config.yaml
dataset: "retinal OCT scans (Kermany 2017)"
horizontal_flip: true
hidden_act: "star_relu"
depths: [3, 3, 3]
kernel_size: 7
residual_init: "none"
optimizer: "muon"
epochs: 53.6
final_lr_fraction: 0
Rows from block 3 of a small image classifier, named by matrix and row number. Rows with one number belong to one neuron. Each number is 128 + 24 x the weight over its row's rms, rounded and kept within 0 to 255. All counts start at 0.
After each neuron's rows are labels from the 100 images, of 14848, where the neuron reaches its highest value: "strongest on" is what is common among them. Only what is clearly more common there than usual is listed. The data: retinal OCT scans (Kermany 2017).
# fc1: MLP up (model.blocks.3.mlp.fc1.weight, 1152x192), inputs 96-143
# fc2: MLP down (model.blocks.3.mlp.fc2.weight, 192x1152, transposed), outputs 96-143

fc1.24 [106 113 122 136 135 131 110 128 107 148 106 125 120 143 112 107 125 119 131 162 100  99 151 149 124 100 109 157 126 115 136  96 120 155 136 163  88 140 121 132 153  97 124 117 138  96 142  94]
fc2.24 [132 136  92 158 128 159 144 116 131 129 136  96 116 138 120 106 161 164 104 163 145  94 118 152  73 141 108 137 156 140 157 156 122 134 130 128 145 104 140 138 151 185  72 135 127 134 155  94]
strongest on: finding: normal

fc1.490 [150 131  99  99  98 120 149  75 157 100 109 147  91 112 136 134 129 138 111 137 106 106 127 127 150 112 115 124 113 135 137 151  72 140 105 184 153 147 141 120 152 151 130 103 102 162 166  98]
fc2.490 [122 199 109 113 124 164 148 132 162 106  92 120 129 121 139 118 111 110 140 148 104 137 162 109 109 108 155 145 121 166 142 135 162 124 117 129 125 123 149  85 160 153 123 142 132 142 128 119]
strongest on: finding: drusen

fc1.247 [122 165 131 154 143 132 130 128 132 135 124  75 133 123 102 132 131 120 106 112 144 129 134 137 140 120 108 150 106 205 142 162 136 109  94 105 162  88 130  94 145  72 125 136 111 119 126  98]
fc2.247 [158 145 121 158 155 141 124 176 133 105 129  97 155 117 107 132 160 117 120 137 121 149 120 153 151 108 134 132 170 167 157 124 143 160 102 155 123 115 123 135 136 123 117 165  90 147 131 134]
strongest on: finding: normal

fc1.67 [152  99 114 108 108 139 130  80 113 159 134 133 114 120 152  93 117 134 159 110 122 146 117 164 128  97 141 129 119 154 115 126 125 136 155 126 138 138 162 142 118 146 133 149 100 113 120 131]
fc2.67 [127 133 124 163 132  84  98 117 118 125 122 144  95  95 109 151 109  96 120 128 139 109  72 128 162 100 158 125 137 144  57 152 128 138 108 132 154 120  90 141 142 142 143 165 137 101 158 140]
strongest on: finding: normal

fc1.190 [136 106 113 111 133 155 135 133 146 171 141 139  83 153 162 109 161 139 122 104  96 140 104 146 108 125 146 141 144 101  98  86 126  73 117 123 142 123 137 102 106  99 164 150 146  69 113 128]
fc2.190 [126 148 154 127 125 143 129 132 190 160  93 128 129 128 139 125 123 120 179 145 137 112 177 147 146 146 172 134 149 157 132 122 164 160 144 103 122 123 111 111 104 116 169 113 114 149 148 145]
strongest on: finding: normal

fc1.99 [159 142 128 130 147 144 130  64  65 125 109 181 141 115 187 152 131 123 108 144 137 117 144 118 103 143 153  92 135 157 128 131 160 128 122 136 135 124 131 134 120 104 172 155 135 111 148 144]
fc2.99 [121 111 104 143  81 100 109 173 103 156 112 205 139 111 125 141 123 142 118 169 120  88 175 139 126 152 106 104 132  94 146 101 155 132 101  90 136 128 118 131 123 145 110 119 148  76  97 149]
strongest on: finding: normal

fc1.4 [138 162 128 153 129 166  76 106 124 114 124 152 124  79 131 154 109  97 110 163 108 134 130 186 154 165 109 129 119 174 143 141 147 154 158 136 110 129 114 135 101 116 146 154  72 112 130 148]
fc2.4 [113 121 116 167 146 155 102 135 141 112 129 135 132 143  96 153 109 101 147 174 136 137 134 166 130 101 133  92 141 147  79  96 136 115  90 131 159 124 129 136 144 126 135 142 127 125 115  81]
strongest on: finding: normal

fc1.208 [123 110 142  99  98 128 135 109 132 130 101 144 126 133  97 129 133  84 139 126 126 116 170 111 117 116 129  76 166 110 124 101 115 154 120  86 110 148 103 135 157 125 129 105 124 152 126 148]
fc2.208 [122 140 154 116 132 143 148  72 141 134 104 164 106  89 149 123 111 123  65 135 143 140 149  57 156  93 192 128 104 130 103 127  89 127 139 128 128 149  86 115 103 132 126 128 124 119 132 118]
strongest on: finding: drusen

fc1.170 [132 133 127 161 135  72 141  90 144 156 130 153 112 129 123 112 137 128 112 128 124 109 152 130 161 103 142 111 165 114 103 139 159 103  84 151 124 154 136 191 146 107 135  97 139 155 146 129]
fc2.170 [ 97  74 113 146 137 109 130  98 142 143 131  92 102 155 128  94 103 150 131 146 149 152 124 146 117 140 144 132 105 174  77 145 139 157 120 140 144 128 108 118 144 119 148 101 116 138 113 118]
strongest on: finding: choroidal neovascularization; finding: drusen

fc1.641 [147 128 168 137 118  88 132  89 138 110 146 137  87 141  92 128  91 120 127 132 155 108 121 109 134 128 106 121 186 155 147 125 147 125 135 144 128 117  95 128 101 125 125 153 136 110 159 160]
fc2.641 [153 126 150 107  94 125 129 122 146 156  78 114  87 136 142 128 104 179 125 128 160 133 126 130 120 153  94 139 117 122 129 127 138 140 118 123 120 143 101 123  82 141 136 142  95 159 142 123]
strongest on: finding: drusen

fc1.205 [110 110 111 158 101 114  81  93 136 139 131 145 136 142 111 162 157 123 139 136 144 146 115 148 135 104 117 149 150 141  85 130 150 105 178 153 116  90 135 100 174 115 120 141 102 147 111 152]
fc2.205 [129 129 117 172 117 159 105  94 108 145 118 122 129 114 129 130 135 104 148 105 136 121 137 160  96 156 145  94 209  95 127 114 140 135  99 150 153 119 133 136 110 131 137 133 110 149 150  84]
strongest on: finding: choroidal neovascularization

fc1.25 [144  95 159 143  99 146 103  87 116  93 126  72 133 105 147 179 118 108 123 165 131 135 103 123 132 106 164 114  90 160 101 149 144 153 136 135 118  85 116 103 125 117 152 152 123 109 116 127]
fc2.25 [136 122 165 194  63 129 146 118 107 126 137 117 138 136 186 109 112 143 138 125 106 147 124 125  98 119  97  93 143 133 134 115 120 161 124 142 123 110 123  91 163  88 101 109 133 111 192 110]
strongest on: finding: diabetic macular edema

fc1.441 [115 133 151 133 147 104 149 105  91 166 140 139 121 137 122 140 122 122  84 118 127 118  98 145 120 143 132 120 170 110 105 144  69 150 148 142 115 131 146 126 142 113 108 103  82 149 137 132]
fc2.441 [115 143 132 130 118 122 132 124 101  81 143 125 128 163 130 134 157 136 112  78 127 130 146 114 154 152 191 160  72 165 125 131 150 158  92 110 141  94 111 126 101 165 169 162 156  98 117 120]
strongest on: finding: choroidal neovascularization

fc1.13 [162 147 112 132 119 146 106  94 121 121 123 155 152 104 102 137 138  85 123  88 132 118 113 105 137 134 150 146 131 137 126  89 114  85 131 152 138 150  75 116 145 121 154 134 158 107  75 142]
fc2.13 [107  97 123 107 109 181 168 147 141 142 126 104 105 160 137 146 108 150 118 123 109 131 116 125 136 118 119  98 110 125 129 175 110 113 159 123 106 174 111 114 101 165 117 136 135 173 134 115]
strongest on: finding: normal

fc1.120 [115 133 123 119  87 111  89 136 155 115 148 140 105 110 134 149 173 124 101 119  98 142  55 103 140 132  95 185 130 139 151 133 164 134 110 129 135 109 172 127 139 172 161 140 114 173  89 172]
fc2.120 [114 160 107 136 128 113 132 169 121 134 115 103 128 114 143 142 116 123 112 110 106 103 149 133 125 123 124 129 157 164  90 146  91 159 105 103 129 101 126 114 138  94 134 132 159 161 121 157]
strongest on: finding: normal

fc1.436 [117 131 127 122 157 124 124 115 120 152 106 130 139 113 104 142 135 144 116 135 142 113 131 127 101 163 150 118  91 133 133 174 152 109 124 127 146 116 107 141 161  92 145 150 120  97 141 138]
fc2.436 [143 117 164 127 113 107 145 100 133 133 103 153  59 179 116 136 121 101 165 102 152 123 111 125 162 137 115 143 123 124 149 107 133 179 112 151 109 113 145 152  75  95 102 154 147 144  98 120]
strongest on: finding: diabetic macular edema

fc1.359 [142 126 147 173 164 114 128 162 112 133 152 148 114 140 129 148 136 129 147 150 161 171 166  97 109  92 130 109 153 158  64  89  89  92 160 145 170 139 106 143 166 104 130 148 148 115 134  98]
fc2.359 [118 119  89 113 117 116 102 165 126  98 115 130 131 128  97 104 132 171 194 108 154 168 142 107 133 127  61 124 103 116 118 139  92 101 158 146 112 167 112 122  82 121 153 130 192 184 130 128]
strongest on: finding: diabetic macular edema

fc1.329 [147  80  76 121 116 126 117 121 113 112 127 145 133 119 121 118 158 136 115 145 116 137 106  90 128 139 123 147 105 158 112 115 164 123 109 102 106 135  97 113 128 173 128 114 129 108 134 117]
fc2.329 [126 110 138 141  90 115 124 133  98 164 117 132 107 124 108 104 172 109 161 154 118 130 117 135 147  98  70  69 102 136 109 100 125  86 119 153 118 134 122 115  69 140  93 113 119 150 146 116]
strongest on: finding: drusen

fc1.212 [148 121 119  88 105 143  96 144  95 124 126 111 120 151 146 106 113 139 124 120 162 157 125 125 101 146 155 113 133  98  98 159 146 122 121 112 114 124  91 114  99 153  85 150 156 125 152 141]
fc2.212 [104 205 125 123 110 110 153 142 128 114 164 132 187 104 138 159 118 155 159  82 169 118 149 125 157  87 142 138 116 137 105 138 103  94 109 114 131  97 167 155 137 170 127 142 163 180 137 107]
strongest on: finding: choroidal neovascularization

fc1.104 [195 126 103  88 138 152 134 135 131 137 114 197 132 166 125 161 169  72  97 158  69 108  97 112 168 120 114 136 114 123 113  94 136 108  90 121 155 119 135 120 138 162 102 139 155 105 171 167]
fc2.104 [145 142  95 124  76 137 149  99 152 114 124 129 170 103 139 153 148 115 110 127 100 155 117 143 122  60 153 126 103 108 119 100 124 131 168  98 128 164 132 126 113 102 148 117 153 160 100 126]
strongest on: finding: normal

fc1.475 [138 122 126 134 114  82  80 149  90 188 139 127 110 170 174  75 119 130 145 172 118 111 129 146 132  88 118 168 138 124 189 141 136 141 141 131 131 130 173 119 165 116 105 155 129 120 130 132]
fc2.475 [107 140 143 144  76  94 112 133 138 162 110 145 173 139 102 153 157 120 109 116 124  65 149 123 146 144 156 142 122  77 131 105 133 112 113 120 130 137 137 169 159 151 134 148 136 132 107 125]
strongest on: finding: choroidal neovascularization

fc1.96 [127 114  96  94  97 151 163 126 140 124 151 119 131 111 126  94 119 119 169 136 108 131  86 135  98  94 134  92 140 120 154 130 125 169 121 112 122 180 139 135 183 171 135 118 162 122 116  82]
fc2.96 [132 150 106 185 142 138 101 113 180 127 167  74 120 135 119 113 156  88 130 163 151 188  68 120  89 143 129 101 125 126 142 121 151 107 128 104 153  98  75 114 151 119 122 134 189 129 127 113]
strongest on: finding: diabetic macular edema

fc1.273 [160 191 134  93 107 147 133 178 111 104  96 102 120 120  92 129 112 167  93 142 135 124 135 146 177 148 121  79 149 117 168 135 114 117 115  84  66 135 109  95 108 128 172 170 104 126 128 114]
fc2.273 [123 165 159 153  88 133 126 153 150 116 133 117 144 112 145 155 138 163 153 101 103 125 106 130 160 121 119 153 117 136 134 102 112 149  98 131 162 108 111 119 167 126 140 132 128 119 134  58]
strongest on: finding: normal

fc1.2 [127 130 122  86 156 119 113  99  88 119 146 134 103 126 160 120 135  95 121 148 141 125 138 110 131 154 117  86 163 130 145 122  86 112 120 113  89 116 135 103 110  98 103 133  88 144 113 133]
fc2.2 [141 138 164 110 133 128 133 164 147  69  99 173 144  93 116 139 132 143 150 134 129 107 146 159 126 157 106 144 101 134 114 139 103 140 135 138 153 139 141 100 113 129 106  87  74 155 102 116]
strongest on: finding: normal

fc1.405 [161 125 103 152 125 136 139 153 120 121 111 113 124  99 107 137 112 124 119 146 146 130 115 164 142 133 146 138 137 127 115  97 139 116 104 121 151 150 106 151 102 167 115 130 134 106 134 142]
fc2.405 [140 100 152 134 138 124 147 100  95 162 159 157 172 152 156  97 141 152 144 105 135 119 105 136 141 124 106 137 125 136 186 119 168 124 140 143 169  88 109 171 148 133  94 140 125 123 159 145]
strongest on: finding: drusen

fc1.633 [139 125 144 149 111  98 108 118 154 112 138  78 150 101  96 157 129 144 110  68 116 134 106 115 111 139 142 113  76 142 158  69 162 116 136 133 103 125 134 113 155 132 178 131 124 149  90 145]
fc2.633 [118 114 157 131 101 111 109 130 122 144  67 161 137  92 126 138 137 149 127 143  95  71 139 126 139 165 126  86 108  90 128 150 125 129 120 144 130  87 124 104 105 135 103 111 123 106 112 141]
strongest on: finding: diabetic macular edema

fc1.9 [133 115 129 124 149 183  97 125 157 127 164 125 106 169 160 125 107 102 156 144 156 124 134  85 169  90  99 115 100 153 152 138 143 132 164 122  95 105 127 133 129 124 142 109 162 143 136 140]
fc2.9 [ 92 120 161  60 105 137  87  89 163 142 143 121 120 103 124 123 116  64 145 137 145 119 134 142 150 109 133 142 144  93 143 108 158 112 130 164 126 130 135 140 128 124 150  85  84 164  99 148]
strongest on: finding: drusen

fc1.403 [114 144 144 116  83 161 137 117  93  93 148 146 137 100 115 136 138 114  95 135 176 152 138 111 111 124 124 113 134 130 115 124 102 100 142 129 143 156 105  79 114 114 104 121 134 129 117 113]
fc2.403 [158 142 133 130 155 158 162 109 159 120 135 113 129 146  96 171  65 116 153 124 157 125 101 101 114 117 161 103 123 155 169 101 134 113 153 113 134  97 102  97 140 139 115 100 124 135 128 127]
strongest on: finding: diabetic macular edema

fc1.52 [145 132 137 148  99 177 108 125 140 124 139  86 103 128 130 110 115 114 106 123  91 103 123 138 125 121 124  86 155 110 138 133 137 131  99 153 113 134 148 140 125 136 139 116 106 121 112 133]
fc2.52 [155  75 125 156 140 128 105 109 136 111 133 166  90 138 129 168 129 107 128 133 132 123 148 106 157 145 157 125  91 156 101 141 118 112 174 138 129 173 141 114 131 136 156 127  76 120 120 119]
strongest on: finding: drusen

fc1.518 [155 132 133 133 105 160  88 155 146 138  83 146 143 112 150 122 134 136 103 134 121 108  77 133 106 135 148  91 119 147 135 163  88 123 123 146 155  98 112 125  89 208 117 151  90 139 138 112]
fc2.518 [142 161 129 109 182 119 100 104 119  98 139 103 116 177 121 186 157  94 137  73 117 117 152 161 106 129 110 141 132 143 170  93 130 146 124 105 144  94 118 132 147 121 133 184 137 145 177 133]
strongest on: finding: normal

fc1.525 [ 96 155 159 146 113 157 113 141 112 124 146 118 133 113  93 143 155 140 116 121 140 117 124  96 150 129  57 130 128 142 168 159 174 164 112 154 167 135 130  88 140 128  90 110 138 134 181 107]
fc2.525 [159 140 135 129 129 138 110 115 116 136 171 148 171 113 134 106 145 164 161 137  89 143 137 154 129 167  94 104 119 159 157 136 107 167 133 132 136 101 130  95 111 160 128 193 138 141 155 104]
strongest on: finding: normal

fc1.715 [149 138 140 105  90 136 151 165 164 125 106 129 118 117 133 123 133 133 113 122  65 141 125 112  84 146 109 112  95 160 171 122 109 142 144 122 104 142 133 118 135 132 136 128 145 145 118 107]
fc2.715 [112 104 105 100 108 116 119  97  93  83 105 110 127 157 127 152 148 110 167 117 149 124  93 134 137 111  86 142 130 114 172 146 176 156 118 114 193 142 125 112 156 133 113 140 135 105  94 136]
strongest on: finding: normal

fc1.503 [139 125 121 110 105 116 138 140 158 127 117 115 113 117 139 126 129 107 157  98 139 117 183 129 134 125 151 111 105 131 118 143 114 154 153 139 137 126 129 115 131 150 166 135 145 145 122 149]
fc2.503 [152 137 148 145 122 131 149 153  99  92 124 143 110 150 143 172 113  77 131 111 115 106 154 130 127 101  98 114 155 140 124 153 124 121 102  76 128 133 117 128 118 179 113 128 151  96  98 160]
strongest on: finding: normal

fc1.231 [142 151  96 115 128 150 166 128 102 154 142 127 164 117 131 103 139 117 152 113 129 100 134 129 150 174 120 110 126  76 167 133 112 140 149 153 127 138 120 134  85 112 143 143 132 114 151 157]
fc2.231 [137 136 154 127 149 121 105 110  99 101  86 150 129 128 101 135  86 105 148 113 100 124 140 132 147 142 158 114 119 123 122 142 116 121 100 131 163 130 123 137 148 131 108 153 149 147 184 128]
strongest on: finding: normal

fc1.700 [ 48 109 170 120 117 167 124 129 125 136 124 154 149 127 123  68 115 112  95 110 143 104 130 133 153  90 140 170  97 128 154 145 126 129 121 116 110 111 142 144 134 199 101 121 146 206 111 150]
fc2.700 [143 127  91  92 125 112 128 115  97 166 128 118 161 127 123  89 128 148 133  94 120 133 129 126 100 103 187  57 146 143 113 145 143 130 105 116 105 133 155 114 124 115 141  81 177 115 124 124]
strongest on: finding: diabetic macular edema

fc1.666 [132 163 113 116  96 136 111 149 127 138 163 113  95 149 130 166 108 165 137 131  93 115  88 134 158 150  75 121 104  96 169 121 115 115 113 140 140 128 102 128 101 155 120  71 115 109 149 116]
fc2.666 [124 113 115 171 148 143 155 151 105 181 107 137 103 126 180  77 112 176 104 131  50 120 105 166 118 114 147 127 162 160  88  95 136 149 153 138 147 150 128 137 112 113 127  94 156 112 110 163]
strongest on: finding: choroidal neovascularization

fc1.728 [137 185 145  99 122 171 176 116 135 132  91 150  96  91 117 118  98 155 145 121 111 147 136 112 126 141 118 140 119 148 138 114 142 138 101 134 106 122 115 124 132  95 141 124 153 112 109 158]
fc2.728 [105  83 162 149 154 119 147 154 105 113 111 214 123 141 123  90 137 102  95 166 146 131 106  97  99 113  90 130 131 139 118 150 154  88 103 106 142 190 133 137 137 113 142 106 126 126 102 120]
strongest on: finding: normal

fc1.661 [140 101 146 125 106 101 112 106 162 151 113 133 181 134 111  98 132 101 143 115 100 112 107 120 143 147  74 121 145 101 145  76 115 141 147 137  91 157 175 107 122 100 103 174  78  97 147 134]
fc2.661 [174 118 137 187  97  97  91 137 124  68 156 136 121 119 128 132 102 155 144 140 118 142 122 109 131 107 132  89  77 114 109 127  81 130 152 114 148 144 164 119 156 152 117 178 126 140 127 148]
strongest on: finding: normal

fc1.762 [151 127 129 124 100 133 106 128 139 106 134 150 124 150 155 193 104 153 103 120 127 134 111 127 129 127 139 107 109 126  97 121 130 126 157 119 160 144 210 127 143 113 173 149 132 137 107 140]
fc2.762 [ 99  86 141 131 124 124 116 170 129 116 105  96  88 126 171 124 141 135 142 108 111 147 115 179 150 124 116 123 103 149  94 173 105 103 124 157 109 103  82 133 111 107 171 150 116 117 113  92]
strongest on: finding: normal

fc1.751 [ 90 100 134 133 161 119 105  89 106 136 115 114 110  91 117 101 109 111 162 109 114 134 119 119 137 113 124 124 136 150 140  84 117 120 100 120 116  82 152 123 103 141  96 134 109 137  96  56]
fc2.751 [109 152 137  96 118 126 166  74 118  77 111 111 143 111 127 153  92 163 150 118 139 149 112 120 128 110 123  93 135 151 113 156 101 156 101 142 125 158 144 118 115 152 106 157  98  99 110  87]
strongest on: finding: normal

fc1.566 [103 118 136 126 107 152 138 124 160 132 150 141 149 123 144 101 131 116 135 132 162 138 121  90 135  94 156 158 102 134  92 139  63 102 120 112 115 139 135  87 151 136 142 139 151 132 131 130]
fc2.566 [ 98 136 100 139 146 155 160  88  72 108 165  93 127 115 139 114  98 151 150 117  87 129 101  90 135 165 141 129 130 126 108 161 135 117 122 139 158 141 112 129 122 165 147 140 139 141 160 108]
strongest on: finding: normal

fc1.686 [127 161 100 112 126  89 100 119 155 142 118 140 100 118 176 172 123 124 104 187 130 139 105 152 125 164 111  99 161 141 172 145 160 159 136 138 144 137 127 128 127 104 123 133  97 140 157 152]
fc2.686 [118 114 126 171 167  83 123  78 139 137 138 142 145 145  99  83 105 161 114  99 103 120 181 176 116 126 136 107 151 144 119 134 150 146 137 162 110 153 135  88 158 124 134 144 145 148 116 140]
strongest on: finding: normal

fc1.521 [142 112 120  96 119 120 136 102 148 104 130 135  93 103 143 137 105 115 123 119 147 145 111 158 158 112 116 128  93 109 125 139  78 101 130 151 161 110 138 124 126 122 116 134  93 123 144 159]
fc2.521 [103 113 164 126 110 136 154 147 117 106 142  91  86 168 154 147 104 109 120 162 120 127 114 153 176 114  95 131 129 128 143 101 113 115 127 142 111 123 128 151 128 147 124 154  85 129 117 120]
strongest on: finding: normal

fc1.197 [139 121 124  89 106 110 115 112 114 180 119 137 101 124 135 139 171 132 148 165 112 141  98 161 132 129 130 147 142 126 106 121 117 133 162 121 100 122 115 125 103  87 106 141 139 152 131 136]
fc2.197 [120 128 123 120 152 155 156 114 153 109 106 183 124 186  76 155 147 125 142 121  93 125 170 147 149 103 166 135  87 126  80 155 106 124 128 125 144 155 100 114 162 153 103 155 107 139  97 109]
strongest on: finding: normal

fc1.383 [191 128 109  97 108 178  94 135 115 138 130 138 136 111 118 124 116 120 128 157 115 102 154 153 144 145 158 126 147 114 134 127 120 169 131 176 130 101 131 105 152 117 141 189 136 150 106 119]
fc2.383 [118 184 121 119 121 134 116 146 128  86  84 147 118 125 146 163 108 158 118 110  92 131 164 127 134 121 121 152 166 128 151 104 101 116  94 120 153 136 143 155  70 133 115 141 120 104 117  61]
strongest on: finding: normal

fc1.118 [104 158 123 146  89 138 123  90 112 108  88 139 154 152 156 122 119 165 185  83 105 135 158 124 128  87 131 112 126 120 137 137 104 125 108 113 169  98 101 123 148 140 132 131 156  86 117 113]
fc2.118 [119 133 135 138  82 116 143 166 152 128  93 140 116 112 140 162 154 104 158  96 146 142 153 120 161 108 117  94 122 137 121 119 110 113 153 141 144 100 111 132 126  84 108 185 126 128 125  88]
strongest on: finding: choroidal neovascularization

fc1.220 [112 162 124 125 105 113 105 136 117 152 121 157 122 118 142 135 117 125 129 127 128 104 107 136 122 149 128 127  80 151 139 146 144 156 184 122 106 183 102 148 154 174 186 148 151 130 108 121]
fc2.220 [110 125 106 149 139 127  80 129 136 133 159 134 135 178 109 143 135  80 144 147  80 144 116 130  90 119 104 105 138 141 106 137 136 145 107 132 167  90  71 128 166 166 109 153 138 124 113  74]
strongest on: finding: normal

fc1.240 [142  95 118 135 119 102 105 169 126 125 113 162 135 125 108 137 130 121  76 126 137  98 159 161 130 128 118  97 149 157 130 132 168 123 117 154 126 126 168 154 115  95 138 118 106 116 154 108]
fc2.240 [ 94 145 153 139  94 106 167 118 152 128 146 142 154 133 115 124 131 151 131  91 112 134 174 122 152 105  97 117 106 122 145 122 148 147 183 110 181 129 117 109 166 107 108 151 105 106 139 148]
strongest on: finding: drusen

fc1.617 [112 144 132 143 183 151 156 118 128 121 132 110 149 128 134  91 106 125 119  96  97 117 121 113 150  98 105 123 167 144 135 152 128 143 173 165 124 121 177  86 148  90 115 107 145 124 131 123]
fc2.617 [148 171 134  84 150 139  92 142 142 101 127 143 133 156 106 142 145 149 102  98 118 117 153 132 161 146 150 108 169 144 132 116 136 124 123 140 147 122  87 109 149 139 129 106 137  91 118 137]
strongest on: finding: diabetic macular edema

fc1.507 [137 138 131 189 122 139 135 133 119 102 106 165 107 112 113 134 150 131 130 130 155 145 137 105 126 138 100 105  98 127 117 116  88 167  82 156 141 113 127 136 139 175  69 126 127 148 117 207]
fc2.507 [156 126  93 124 120 135 121 156 152 107 113  96 145 106 155 129 114 111 115 160 163 115 137 167 150 114 113 143 147 108 173 100 110 143  87 127  95 194  95 109 145 142 125 104 127 151 131 109]
strongest on: finding: normal

fc1.366 [136 141 147 126 100 126 123  89 136 116  81 109 131 105 123 110 126 129 111 124 109 124 126 111 131 130  92 120 161 132 110 112 150 131 100 132 147 120 147 102 144 113 130 108  84 113 166 164]
fc2.366 [ 94 136 102 132 136 114 155 113 117 148 135 126 130 136 136 142 122 120 106 160 111 123 125 133 124 133 184 140 143 126 114 112  93 155 157 118 130 140 156 109 113 139 135 112 115 137 164 144]
strongest on: finding: drusen

fc1.605 [168 130 136 101 138  70 161 114 109 157 127 165 122 108 124 147  92 124  89 152  90 157 101 105 160 126 113 166 143 137 150 126 133 120  99 125 154 120 107 140 147  95 107 133 142 147 112 137]
fc2.605 [108 124 140 125 167 133 117 129 121 146 165 136 137 129 115 158 132 109  97 116 151 135 104 116 123 131  95 130 138  89  75 129 166 116  85 126 131 157 136 162 103 129 101 135 148 112 120 150]
strongest on: finding: diabetic macular edema

fc1.432 [133 124 116 150 108 126 131 132 101 137 159 159 149 126 158 134 125  92  96  90 129 145 123 150 152 135 142 149  99 139 126 126 139  94 121 134 110 132 138 150 151 130 133 109 136 159 175 106]
fc2.432 [105 127 100 116 144 145 105 161 143 123  88  99 128 111 120 156  97 116 142 108  93 129 131 112 100 141 186 160 122 102 113 125 131 121 153 114 156 118 108 134 127 109 149 103  72 133 111 132]
strongest on: finding: choroidal neovascularization

fc1.175 [121  99 135 135 153 136 112 103 134 170 142 129 146 149 163 119 189 153 137  87 160 121 142 102  89 128 108 144 132 138 136 120 116 132 130 130 157 116 170 113 107 110 108 148 148 114 111 127]
fc2.175 [ 98  96 107 120 145 121 121 101 107 137 161 132 126 179 154 124 118 154 142 149 132 122 130 133 133 126 153 146 109 164 162 122 130 145  81  82 116 101 120  97 171 125 151 140 123 112 128 145]
strongest on: finding: diabetic macular edema